A small self-supervised audio encoder (BEST-RQ), trained from scratch.
Model: arch conformer, activation relu.
Training: soap at rate 0.0028, 6000 steps, batches of 64.
Data: trained on synthesized solo parts of chorales (CocoChorales), 39062 training examples, 9.8 epochs.
Rows from block 4 of a small self-supervised audio encoder (BEST-RQ), named by matrix and row number. Rows with one number within an expert belong to one neuron, the router's apart. Each number is 500 + 25 x the weight over its row's rms, rounded and kept within 0 to 999. All counts start at 0. Numbers have three digits each.
Before each expert's rows are labels from the 100 clips, of 14976, where the router gives the expert most weight on average: "top examples" is what is common among them; "loudest band" is the band of the loudest frequency at the time of the peak. Only what is clearly more common there than usual is listed. The data: synthesized solo parts of chorales (CocoChorales).
# router: router (model.blocks.4.mlp.router.weight, 8x192, trained with AdamW), inputs 117-155
# up: expert up (model.blocks.4.mlp.up, 8x48x192), inputs 117-155
# down: expert down (model.blocks.4.mlp.down, 8x192x48, transposed), outputs 117-155

# expert 3
top examples: horn; note A#4; note F#4
loudest band: 250 to 500 Hz
router.3:512504502495472513527485492550515480529526474504529493490493504493502515461510489564493506501510518491468478526501481
up.0:500513500530499489472500518500480504500500484477526500494473546482511564477530501520462470487472505513530470496518429
down.0:500526466500500500500575500500500499532500500500500494500500477500520500524496473477523510446465478494520481458459502
up.1:526500500520500533470492500479509500500500541531514528461511500500500504522524486503500495533500500500500546500542434
down.1:482461468500525470500558527514498495456500500500439500464532500482567500509500505500519500517522542500559500460480466
up.2:500473500501455500500500562509500503500519464451475480500504455510500500460468508500527438480501537485501517473500502
down.2:500500500429462453450486500514521500487510500511536532500485517500520461554500500500435500500518491518516500480473500
up.3:519481526477473493500500525508512516500492500464494520498486500502514504495580500509467460482500530500451500475500474
down.3:503473500481477547527501450507505500500469443521536480468484454473505470456498494524519500500500450500500448500526486
up.4:509500493529503500500500516500539500488500487479525500500532528430500483500471538500465462441500462500474478530475500
down.4:480500474510496500488500500532487500517500500491483500506515530535525529488509460500495500500485500500500477486504479
up.5:488468500500502513508452480468515465507454489500551491513468510500500512533503537522506525563500486482516529535500473
down.5:500501500485500524517531523507500500500500486535535543483500462483541546516506490491468500517463500541500475474513485
up.6:529542500529522523524500500446477471487500521483500483463500497443493462500472500510513507567547552509489526500537508
down.6:509535535500493507522492501500475493543474473523500528522485500504500500492563500500500489500482489500500473510500525
up.7:552476486532527557500536494508545451500468479518500582497548491463500500500481524500511489500500552500500500500500481
down.7:532482500535450526495500501497519500496507500504477502484527500500508500505500500541510500532500465529485543500540451
up.8:520517514479466555523522500562562469521500512511490500491487479559500549503497500504500459500500501484445486493500500
down.8:484491493500482500518482484508500500462466563500500471556474551500543474520485474531487500496455500541529506487459513
up.9:471506466544500504500528481500500538500515500499500500496506463502549500556550500528496502500460519559500503561522456
down.9:508544500489500500566444485500546512520519500468484449480500476500472500458500486500500500500500495522500548500553453
up.10:511475500500479458500500526500508531473500509478454458506518500500500479511476500510500508500487494525553500500506500
down.10:511506500500500517500480480500471481500500522500529537509500500493540496500475501495462491499501475482500510500500456
up.11:477500500500512500500526501500553533500535470500500500500550525500471528481574549525521476500501510554493473500500482
down.11:506493509529488492530500500468536494450489542500526449520461525500500477500535503487472500489463499500500500463513493
up.12:500500462477488500500500500444500533458526500537500500518518514552461538496447500500480500478508481500440529500469505
down.12:500507500500548500504471500467509500489456515469500500500489490500520518500552532559500517500500494486500489474449500
up.13:520512538443510500515500568469500481483500493508497517520500480524474500473500472463500500500547500474509559534500456
down.13:528500519525500510524503459500464505470520494520500520500490500484500544503506524459461500500552538500500500554443500
up.14:500518501500491500503481480505500500565508484500475500457538522482525539500494521500482500500483553498500500500465507
down.14:500486488519500494500494512500500500522466530469464501550479489500512500526481500529500492459500515516452505500500500
up.15:529465526500500500517481541511495507484500500520507509489481500468449524471487456500553500478527505500494474471494475
down.15:473500500500551520513507512528501475500461500496537463525503546489520500474520515481472500500447498500500463500497482
up.16:509541478530500498521495500478500502500472485474485538520469476539492520500500488532500500497500500553464500500470500
down.16:478463494500547500498500500500500496500500500488500500500511521500536500500530546500569486470530500500487500446500533
up.17:500497500527500526455500488502500500484467453431493442531500500526497494500501509475473501490500514491518500500500500
down.17:481521503500469497522480500545475501500519491470455500500530517500513531500501500500528500475544462508500493500450500
up.18:521500520500457481486500449532455455543501485500500500468524473500500581500498520500565500500481500485504500476452448
down.18:500500499500487500482500543521530519485500500535472516542491519527500481478476499500482500500500524486500449524500500
up.19:500478529500500525500460513512511489524500488499506497500500500431527518423500513493547500472455500534464496500515500
down.19:497500498440512500512500500500494525500509507522500474500500500466469500500503500500464505500500464500467504500500500
up.20:479500530500530455481532447500500484525483520513520463500533510500487502500500483461502477500454520500513500500496500
down.20:469500458534467500506500530500500482549480493516500508489500500500487500547475500542437532497518514523535466490531516
up.21:543515497521511553454457468558465484500500477552491500500550501500549485507500459492540435489486510447500510500481513
down.21:500515503444486500500500500488551516500500515478466500509440577486500528483500500515500537509498483512488440528543500
up.22:475501500465503500500528487500525500512500521492500484500500500512500560449503452524495500500500454445500532500505472
down.22:509474526480500500530500519500500500557512516532459500485484469511535500450453561464470546500500507512530524500537508
up.23:500500500509479507491500500529543516499500503500512525500510519500485473535474500484500507525506486500500500570527500
down.23:500474516506531500446534524528477500467521500542508480509494551500453449488452500443533470500487526488479552427470496
up.24:519500416514500484482507546467487461494500490524500512478500519495508512554479500544498538497500452500491421523500500
down.24:500492526511523472493519529451500542484500491481496500500500500542554461480500488481505485460468464500500505500486500
up.25:540504491458504500511469500583474512500514460451521529500525500536473485497525487500536482502515559500534560534500500
down.25:500502500550524552494455500497525481456448473500480500500458499513500519500549531539525503508496480528458500469472500
up.26:471509513500500492432458534478529509500500500540500502500537511500485512481493500461488474568500500510500453475468500
down.26:482531500500500500482541446500489506485459464468504493504482495468530487500500511496508475457483489451500500499500500
up.27:456515456500526513517515500500500494482510500500486479538521500489496500500578500473460500441424514500500532500500522
down.27:500500526534500500500481542500460518522514508487567492500463551467506539519451500525500495527516500527478476529534500
up.28:502460472502500519524460534500500500521521530521456500492500463470468554500500502544533509507525500504507465538479476
down.28:488475500483456445531510473516500531473500500500505465517501496482530449446468500554435516476510520495506500458478569
up.29:477500479581488476472537526468515538464544441500515520488485500464517520500516523545506455525552508509490500505452500
down.29:560517443509500500501489471468535513500488497500471500501489485495534494500494479510500481500447537511500503473492448
up.30:500500550513500511484464514477531479500518523536500493500453492500474454548545510525539500486500516539485496436466515
down.30:422500470477484500438520500500500500500500474474500514522516466500494476500525500459498488500498494534482442485500500
up.31:500527511500509504496500495541500504500500488500500567503500533500545520522509465516545486509500504500513471489500500
down.31:566500500500481492500517533483494544442500500518525424500514527487449449500553531482500500520498525496437457518452462
up.32:491500529500525499489500500546511479500555494536500500483494529500455486500469499518551452460480494493536515500498500
down.32:504489500468500534504520487473514503500500500526485531500442483536500500512485532500438448503504500500468500500488510
up.33:507491500520475500500500500476466500500506527530505500481558500547539500483478534500504460553500522515502440500479459
down.33:500537513542450517500500553446506502500476458486450482500500523470502450500487451509500497500500539513500532500504500
up.34:500518535500500504520500489554522501500472500500512512490484485500482520500500510481500469523459486500494501498510500
down.34:465482500509523518556490500500521500500506508483443464518534491502500468450494500524500523500539500491536500541500499
up.35:508500500500469545585500439513511500500500500500455496478531547478541514500500498503482481500501475513464531493491528
down.35:500500513527446447500500500496500537511474433544500494494529437551500500503468482488532484513450545524559532461481547
up.36:500445500500512500500504483500522460478500512563468500500508511500479500497500504481474445500500533526478500500536547
down.36:514446500527514500524476500471467539522484531500505500515514500520473500558500500500491521500500461500500531500459525
up.37:502500478500469494500500509512504499500496465500500500536535507537536485500487511501500500500464556534535511528500500
down.37:448500487500560514536492530489474500500472493500532531500493496528487500459537460521500479500500515474507500468500477
up.38:500461486489519513463500508488452459456509500552511544500483500486525533487500463561500490513500445500521509500500495
down.38:521500496522500516524534522522469510500481481461500500561500526528446500477543516485454494500525500500489500500505522
up.39:500543464505550531535485514541517511500490500459518490457510468500500509484539500540540512488522519546524489515500507
down.39:544500474464500482500524500500539514494509500500532475500464478464500500500557542500450500554500478493462493500530481
up.40:500500500500462500519500489500517500529552521517500457555502505526500474487468500565525500518524500500500484500500488
down.40:489506491490557480500500448520500500500472500489514453500493500487500483483500464516527476500395563517552500500468486
up.41:473500480500522460499542478466538536494500541466513579488500500504530500500500500540547494551480462500500500516487536
down.41:500568570532531515525500497497500500552523500508500500500498500500469479430477528435440500527500529532512504500500500
up.42:531500479522500528504500525524518500563500500479500500431500513500482517500481501475500500500500500453500557539469498
down.42:511500491518530505500501451479490500500500500500537500494469500441520471479540533501500496476490500520500457512487460
up.43:483473500478500500527508500500500519500510439454504476542500500522500442561500471468494500472549500492500475501484482
down.43:469466472485479573500468500493470485476500512513456546477500519500500499500500500506539476523500511501500500535528500
up.44:498498486500472521529474500535505500462500526509500500503497500524500549523500530500469500500454513511529535500500488
down.44:500497500485500478542489511500503521516500499500529500500479517500511500453500452517462475509518437573501500483514500
up.45:500500500477500476500500507500494494481500560560481546464500500556500500497530500485500461500475490491478470500489477
down.45:500556500500472500500503500472485500505500492504507447500500537482512477473500479453500495500476496530527515500500516
up.46:483516522496500518447482527476527500500500500499500500457476481521496500444500500521480500501500502478500529511500489
down.46:562487489500486493524519484480434491500500490452493497516500469453488500526542516487500507555500475500500452492539496

# expert 6
top examples: tuba; note G#4; horn
loudest band: 250 to 500 Hz
router.6:521528463543504469497468510536500531504471512480533447501475497460514482481475549449507511491556476502472502506518527
up.0:511483527536517476562553500500493500492553516498519487500535487509500500530480526500505486529473481500478455472458499
down.0:490500542548500451500500500500500500468550500500510493520465472452474475470555443500500512488500514500503500497514476
up.1:500541509471490519492479500478500427448487481500485565523497505470533469500490501480561500548469471487500492552459525
down.1:538442441515520500474509500500526495562481447457523537458453500533500500479540500558512544500469561500500488500500489
up.2:502500453530541492500447476500491560500500473500500510495530498455517500500500500512500500534456541497522500483541467
down.2:472539500543500500504532482458509493534504536500497500503500524505531500500506500492500515515496493541510468510470504
up.3:491490500516506500500543487539470540553480488500514500521530476515533500500500500500500472530500500521506500500503500
down.3:467500453476500529483514478537500495500500500500475500500509500531500513500503500500500520473500500507520530537499538
up.4:500517539500500511530500532521527526480533500515542544559500560516500500510462500503505443470511500503531495500500472
down.4:481535438500504500481453486521466500492518548496518470500515500528466500455500447500532529500520486520511529538483500
up.5:472512482513510486465500492516500452531500520445497478495489484500530500532500500537500481467500483534450500522500519
down.5:547498500462500512500472514482541500500539500504500500500520500506480500500459500524451489561511471500509439503513500
up.6:547480500491519456500533500501511536510500500500534506471500500457500515500533500462492466479524504500476500510500466
down.6:454469509541555500490452504500529505497509521468517491498522524500500500500475500555492515484500458482491506471512501
up.7:500500500547488513469461516490480504500437500500532500500502495500468480498505471500500484485487489513500503500500480
down.7:500500500500548508531501487425500500501497558479500500556500467501500442499488536502500500500500502479500500508528495
up.8:500516500500524500506506452487495500503482480497500507526548526469531500546538500474500464500500494454508521500497501
down.8:485488510500495481500502555520561524500503519549435496464517478462519548472500500473513472513464500509526502494485500
up.9:528500471500564489512450507515499471537511500469500523487447457446500461500488500505517500489457503472500512500482454
down.9:438465467507500500500462500500530533482497510500469493500528575453500494494524478500500466483541444500500500500465521
up.10:482500473500498473500500504466500495536528500502500530500500501500483518500557500500467500490480528454496500538587460
down.10:529476496469432566470555459521545509500551518543500514542500507500578493500493517500484452506484540505500528500500500
up.11:523500498486516466549500500498481500527492451500443500500528540514537500449498533500500440454523500500500509500500500
down.11:500500469476468500500541511509526449500472504500466485474500500480473500542497500500516561541490457500525481556477489
up.12:500500471481500500500514498510500500511485462500527501517509500505476475500508532500512495514526557505500500503549515
down.12:483462463560500514500500549463500529505524528500500491491448474465443423500476500500512495500474494462503490451500447
up.13:572534492471500510500500522470532487488514487513477529488504500460540500522485544500539524500500558534500478500500528
down.13:499500500557500472519463548500488437500500557500500469540500457552498500460534500472500488525500482500508516500467479
up.14:528524490515500534477500474451460500499476500499500500434508486476484472526487500500470500500509500500551500496505500
down.14:500500500541486500478500518468500494454500439523516511507500458509518497478538543497478507500469485500500500500481496
up.15:508500500500481542500491500505490479542465491516500524500462532498507500543528502468488523500526481512500500469499503
down.15:552535503449521463500549519492532496530559430486552500477500532506500523500536525526500518500504530500456500500500452
up.16:531540500541473465540496500500470450500500543536506573500534500500494500500500502500475444507500521469481466500488500
down.16:500480475506499508507500500500472481500528480500500500524500517426538508492452500541546526534500500500532520505500488
up.17:481500500482507500452453535523477500515502478470499538509516530503545468503481500500464500542477522500500494524500459
down.17:500535500500559535528542500500488532481448509500500500500483475500510500500461516552500500497515509505500486500467500
up.18:500510483487479500474489500493500500500500500512514518500441479500575522506500510500500504499486572525500551500546459
down.18:478484500500500503506459492525528500511508500524471482500555474500514496500465500500487485440465475544428476506500521
up.19:548475460499521500519439548505547534519544514492508479494482500474500500560500515500500450502532521500500509518505489
down.19:437500500500492445500471456477520500500480500481500449500522534478481554486500509507498500447489453490537490500484529
up.20:500482500523564512504500519521482503513477517515500537500535513422500514500489477532493550497515516500500548500470512
down.20:513501500457480496500542488461500475500500500500500470528535456500510500500545473500488477504476500515574482500500490
up.21:481463527519533500472491500480528504536481460500500551527526500523493490499500516468470464426514502500504447500531500
down.21:464565537482518506500510487500500515516500511533500492499484441472488500514500528467500513500500457479502515500488447
up.22:538514564508500500478535513500500500500494461500442494500488475534500506525524485522500531500492526466504520564436501
down.22:500516500485492519511500546541484491500511468470546543507500555526562500452500500461500571544500453500535482492553471
up.23:500440490525500500513500514476497457510489495500468500511474505460465500500516500500540513469468500500467527527500435
down.23:526500446515453442504500545514473512500510479512500500507500500446500483445555470500486450476495525439472500536498513
up.24:546492500457473563500502500479491498553523500461512523571473497452469500500477514534519500500484500554500517500523469
down.24:464526449486458528510520485547490543500514494520466494466548500500501473488500500447528481475494530509520500517485525
up.25:500500500526446500468526487476538523473476469500546526521516500508481503533500464500460427426542487500545487506516494
down.25:500500459479500549500500536568500500488500507553500528500489501518487500500500475521609533527541507505500480512455465
up.26:500508506459522475500522530499500500452494500511522488475503500500500550532500500499500500507497500467500499478472537
down.26:531500539473547493517555482512478500485480459500472525500520502454500500512500483539500570560500479500521482507500496
up.27:500477467478509469500528518549500488500500527480500500519531448529485511478536510483500500521529500451505545500523500
down.27:500450520538463492501441501500524500555500474480500533500430514512511474468484501500492516466505500597478487500560500
up.28:485461438500500500457500497500519527500500542500517500500461521460500487500500505469500492496500469500486509477500527
down.28:510473489531525481500484477500481462500489500478481480500541509512484560514500519500462466484476500497500500500464477
up.29:482500500524500534453500507531514503478500526506500500500500530510534498496519500500500503464500493516478472500486504
down.29:501486483500534496549493497500500500540518500514525478500515555500481434530505463556479472493525500532522536524500474
up.30:500500512478516500500510507500500531477482487500544500500533508500524548500500491448500439501521494560500518535461500
down.30:481479534500518509500541515550500473500481448500489500527423479500471451430499457538503500500510500500495500467474500
up.31:540500458500513490486534481492503500500500500425500499495552493467539505500471500500500498496500500519518501500500500
down.31:500500502487469527548493419480516518500459500480501519500475514529468500534500500483573553468511500507500483531500500
up.32:523562444500503486511494500461530500500500500515495507513469500513487500477495500500500500500528539500559500500536500
down.32:500500500500500506538480500467492558507438484502500533530474505500500540523500483549499491491489500500525455472500445
up.33:500511527474494497447474505515508496500453478464504500500500496518462472472483509500479498497500491538482500532471457
down.33:531486500500500500506523534489533518507488526500513478500496529500563488516498500504500500443508500500500497500500535
up.34:519478506501539500500514487535535497500555500455483506504497486462472464478500500480500495494498504498548532570491507
down.34:464472446500517500500500511483500442500500488472499522493502543530493559520500500497500516528511500500500508475500500
up.35:531517500500506537445500474503508500500500500509516518444523500500589490473498480527468471512549500449521496515520500
down.35:500500496500471494500510541541511515512545524500500464461500508503509500533532536500500500494500512524468475500493473
up.36:494484500500500500532500500464517491515539551461500500500493471500502508529500500471468470494500500497441479538544527
down.36:500556500500516507500491502482480532465524500547481471513529538463482512465554516500500503452500474478537500515484500
up.37:500490500465484535457491518500451482444500468460500521518502489494500481484487534500509500500500530500500500510463470
down.37:501537501524555462470551469500531511476488490504466500500500528500483500522492500530500469467500498500528482501475500
up.38:500488517477478500474471503532513500475500470510478517445520477492472500500532477506500432535468500500512491500486500
down.38:512534509488500535545503488487497492515487518501469500526525500514530547499500531483497479513500500500481492469462509
up.39:482474478495510486559517485500564500497498530500500500438500500475500500489493488520500490500422565540534505500500475
down.39:475500484500492526505450500502508443500500500497500495500500460472499530455480523472500480500541471500489548500505516
up.40:509500516500538506500472500468500531476532525500500537524500464494500504493536500500500461442500546481500500515500487
down.40:513488500500477470529452550500500496512529500506482500545473526493483497499488529518490500549500508534525550408500519
up.41:500478500500508500454502479478541500510520534467509501500496500525482500521500490474444500510531511537483500490511487
down.41:500500524483500500515500500469500500496500516476531489481501496480540500500486546444500498540422543500539500474508487
up.42:535491500505470520534500513500513500473500533500530534544514493500487500483500546500500480458500534503497500500517513
down.42:500500528520453500551500456420500503516500494485499501540500516523540492479500502500499500547489530500512518500508502
up.43:487500500542438470500534511500554500487500500541491518500473466539525463512602516469500496488500489523552500494465510
down.43:519500539509500511500483500545513522497497489478477488480509483416500500500500500500508500509537519516451520500556500
up.44:570445500527521454500528472500530526531500500500486547496500509478500500500513491502500500500519559476521513510547490
down.44:481458523500463522465452517519500500469473492500520500487500459500500511528458500492464500474521471571426500523513515
up.45:537500521503515500500500500511533500500423500446498500500513500495477500500468500512493512500473478500498500510500518
down.45:500500500475500525500500549500502461500566500500536530500500530445544449500500437523515483485479500494494500471500500
up.46:525520525524492469472476520500478534500500500500473453470529483465499504492487541551500479536464500505486549543486500
down.46:470500537500515500472512500500500500548561500501500500516449500480484500501500486500500500500500500493500500542518500

# expert 4
top examples: note C#5; trumpet; oboe
loudest band: 1000 to 2000 Hz
router.4:506539516473510488479482534513469493520498482483561503501468479529486460528456482540523511475511505534454452495516502
up.0:541500466506500510500497555489500500541541548500471539499500500476478468500534500544388500506535500500534500463506508
down.0:456507524488494444500508488482482500460494542532526500500500500500500500500500544454526500496500506475498507496543465
up.1:528500500502531500472500500444476500500545500500500519539529497475500523479567512524472468487500479535500450500555496
down.1:488458500468495500500512500500500478500537515508462482500477511500472500460457500518500500540500500500500500524500533
up.2:517529476460516489500500455500471500547500486500507520500484500521445498482500500583500500478513440496505500472500500
down.2:480505449472523498500458500486500492522456500541501441500523505500500503476477536504513482464477477523485480489474463
up.3:500500506491537497500525494534500500532555456479500500482510525500520500500572513500475467464500490500500521547500502
down.3:472500500569500500547532515494500500500500501529485455557520500474546482500500542482500512473541500462509478500500526
up.4:500500467513487464551481484519538498500500539567500500500494498500540496448479516500534483500482498484511499500500500
down.4:540484505468485501428541523519481481488520449507491448500532493443481467510500500500470529531537472510438500492500448
up.5:558499500495521500502500498500500453558529500475465500530467468516536494489500475500452517476531537514500459535479544
down.5:547464521487500500500522489491492515528490518500462534465525504506506536529536470465450519552500500500515440494536500
up.6:531500515500541474448447471447500573500559485491504516499497512438532500450500500475520519518500507512500500500461500
down.6:537500476517500500530500520539537500470500537539514474500500500490522559498528518514522486521503514570500500521500466
up.7:522531500498505500477500476505529487535431542500570513559510469486471500482500500447498441489500449500500500482545500
down.7:532490503465527519466500455500452500514505485492500412500500485469468488535469500500506493506489500500478499512511522
up.8:549491482498519469507542500500490438500494500500516500460513514500537500500507509494528483459500500531465509521497472
down.8:446500465491483491500500500500515505490500481472500500461474500500450461526500500500500527500500541500500486500483516
up.9:500513478494521500488490517500522500516498500552478545500490513467473500504500493525500480500491480474485531558522500
down.9:500484482500510512500529460508500520500538513500472500562500560470464472455475500477498500481499483518485500550500505
up.10:478496490450500517517466500485473469549500516502520500478480500490489460500500553500500481500526500499500500454495500
down.10:528484478523480484500527462500546522455481441500493460562500500500466541526500500523521518477484437500468493500500497
up.11:500526493466500508511498559501500503472469507453544500482483539475500473545459507500423505500535508500500469520495529
down.11:523517475514500502500500453509500502511506550519464473500519500523519436501500513541518506500487526463500495514500500
up.12:482477500489509543500533500500493504527500449500475500439470438475554481500500514479515500467532454519500500533500569
down.12:500500501465482483500520472493509500500501522528514500506500500500459500500480529464500488528491570500489497450521491
up.13:520489494500500482500523500500475472486557500493500510486468513483500524500516553549458497520489500474500500483506419
down.13:423507454472479497475465500500500500485494500518533528497468500500502514498508500455514500488535500500500462504500518
up.14:500571536458500535547500549500518470500432483500537500500461500500493495471500497500508472500560514500494455520500480
down.14:479461500491481534541472482500500488500516528480495531500500478500456477539544500514488537500484500530449500545451455
up.15:500500500493537487486455546510480483500503457467452461506500505500500538513526500500500500525531500460464472500516500
down.15:500541465512475510500500509500524543508478491500470550500468500499510510500500488528500500477536499480533500534521500
up.16:518505500500528500472522500503500500506500517500500500441500500485509500500500526544519535500457500531471500500512496
down.16:500500488544500500470500500499507473443500544496509500521510516509483541500517500501482507505500530480500500500500550
up.17:500500469510500488533526501500467516531500501528515530493500524500567539490513510467433500500480500536531516518535507
down.17:500518500500500530526458463483551500492548521518470455534500500500500473502500460459548515490520485464536500500500510
up.18:479529520500502518500500530471517500464444460528500505500537500494536506566477479500500476524505500457521500500492458
down.18:506536500487521546520500500478526462500510500500500518499517533542503460486488478500464518479500500508502476503525500
up.19:511517472542520479501482530490528450500500530493529464482461446521500473492500500560548500484500500485497500500500523
down.19:500477500506522495459500498460500528500489500492515516477476465517486500540500516514458500527535476540458469500520468
up.20:500428500500549511519514500500523525500475472484500500510500547473500510554500482524502500537522538500476491500493528
down.20:466523481500466500465500501512500546547500507515530500500558500500500460449512547500520490500518468497472534500500523
up.21:524503491467500500500500548505475500487530500493498536465500500500495500511497500541500545536500534468493500485500541
down.21:489510500520500500500539463502500480520454462471539491463500455496500532524529516472473473522541500475558451504507493
up.22:523493500478478599500503525457500473464500500500569489462443485500502466500500504477533558500514500500491471528500500
down.22:489544496525500500500500498504500500495500491524500500529541524539519500500500561511476479470454544500498517500489470
up.23:455562454506514460500484500500520500496500500460481500469490482500500550500500511500495500449540500500524558481500500
down.23:476465500485500506548500500519515501522506516500508499533574500500515480520520500474471450515459500562479488551510479
up.24:516503497500526478512490463541500519500500463500479544500500479500479500462475458557501500530464546515492500538500530
down.24:553506515500500478512492519451500505484500454538500472500500499463500520466500507509500500458500500440515500500452500
up.25:493500473500500507523459500501505512463497523531500500517505500478476472500504419539500523467500504489500543490518503
down.25:532500477484494516500500506500480500547467473480564482500494500500581465511500530492504500537495495438522500482471526
up.26:500500453500535500516514546465500495511480484500499441496500500459473492476500506543512481467453492500518490531500448
down.26:500492500500500500500476535499474500525525515494500489548486500542521500500500488465485500500442526500501510518500500
up.27:500500501500514500475500467493492430500500462500512506521533500432513463520500507485542500500477437529514508500500546
down.27:471525482500499483480500493573457500500504500434500500510497500512500507482480533516500500484485555493467533522514486
up.28:488509470500534524492517519474511500500500501559500470468516479500500528500471526540473461500545529476483500465500505
down.28:500478500500455543500519534500511500536500500500499456454494476500525492476532521533500532519529511500467525500500554
up.29:491500479500494538500544472523500423525499510502469464534475505521501523507500497471500487474500490490499472521500467
down.29:487479500500466500500500539491500513500493500500530500485528500523506520484500471557492500458518500500491510479494481
up.30:465500500540500518476532489495468497524475500500542540487500479527480471532484512500500500542500544500466523512542500
down.30:543500511524519506509500500571500478500500500504472500500481500465500457458500519500500555484516526500495454500529551
up.31:500453500462540486513535500555500500507488514512494500536445557532500505500500500500496460504544498463500503596544529
down.31:500500463500472482500500481517526520540500487500500500518482481494500536551545472500488527500500500524500500517494512
up.32:509500528518500500462500500497519517500507499502496541500558489508477500474500488500478486511452560504500552498526482
down.32:549470463485500500516471500503500487529529501480470465465450477516500482508535497497465472541500500498478497477509515
up.33:474500484493509500462443500516490528500500471500510486448497507481512530488500567515510471500500512481481483557500500
down.33:557488500509512500500533500517500509500530479500474525514500484500458476490509480500453500540474500480466516564500500
up.34:502500500504500456513521496490536494500500422500525516539500513500500475500500500490476520504506541538469500493500500
down.34:494448487460500500550523516546472518525500492493500500543524500500500500500500522528500500491455512514509500500544529
up.35:518469476500549500500462529473500452552466447500500500507500500500541491545482541530443526552488480492500484463500500
down.35:500460510529513512492500495527500522503500500494488500490537456531470511497443500500528478451481477468525498489465465
up.36:500514500538465512500500533493512500476463500500467515525470500494480500520500500532482500505500539465500500500530500
down.36:501530500475550520500526469519500500500482511510513524525532500521542500522481540472500547519500453524500462520498466
up.37:535531500465468500527500500500502474502524460500485489500505482508420502573526500488496468483517500522500510547504516
down.37:500500489567499543479500500508460550503511512522500500528464531516534518500488535536517500500542500480516500503503500
up.38:500498500500524522500500541463500478481500505500529488522466515557496538500509527500502516538531531500527527448538510
down.38:487470500500500500500450470493440532529500508500513472537500459461496483500500485504500497500500472512456455482487528
up.39:500526500489487520447511500532464479504502500537493480553500494495500517500500500500526460503462522500480514540452500
down.39:456500548475500530458523528457505500516467509500518500526500517509500468500500508424500520499500482500486510519500481
up.40:532494500471518521520476517474490500481530484504476500500538525513494503504449514505461469465500464500541445505513500
down.40:470476502514536465500500493500471500486528533500486482476479530485500485500524529460510500472502554500523472500459500
up.41:461500500470522550457544500484416513500504515500501488474471488500551537500469476516500472490447476577483500541466500
down.41:537500541469500503494514503500500500506542516459500500533535514472500500500500534473464500500500520491559514462490501
up.42:499507500500500559478500514481493491506499500522467500504498500500469500498433467566543498505499529532500482441496462
down.42:510496507534459484516500424599518546500447474500432500489500489502500524500466523529500464456527569500466531477500548
up.43:500500497475555456488481500500481527512534482500494552503500492500496449531469529530486522462460516519504500524500500
down.43:508484500485470522485500500476500506502483500473499500508500527541486542522500441500500527472467476509500500505517500
up.44:500459500472578500500561500500500489500500532509500504500451559547531457534500532485500500588491550500455556500496496
down.44:463458536516471508500500500500500461500484500483520500500500510500509497500514500496500522463557503500479460500529500
up.45:498461502500500483500510460486554536492482500500472500461487458468500507451525473472459477500510525471525506500500500
down.45:498485504500500488482500560526500461527462500494511503525500517490514541500540494504529460515536481524500500500493500
up.46:500537519503541501487511522491485500453483500500500483432495500549535522500509487500487500526434545459525443533508482
down.46:540535537500500495500500500473523500500474500500551513487471475472467493450500450500546495424474500509441462500522539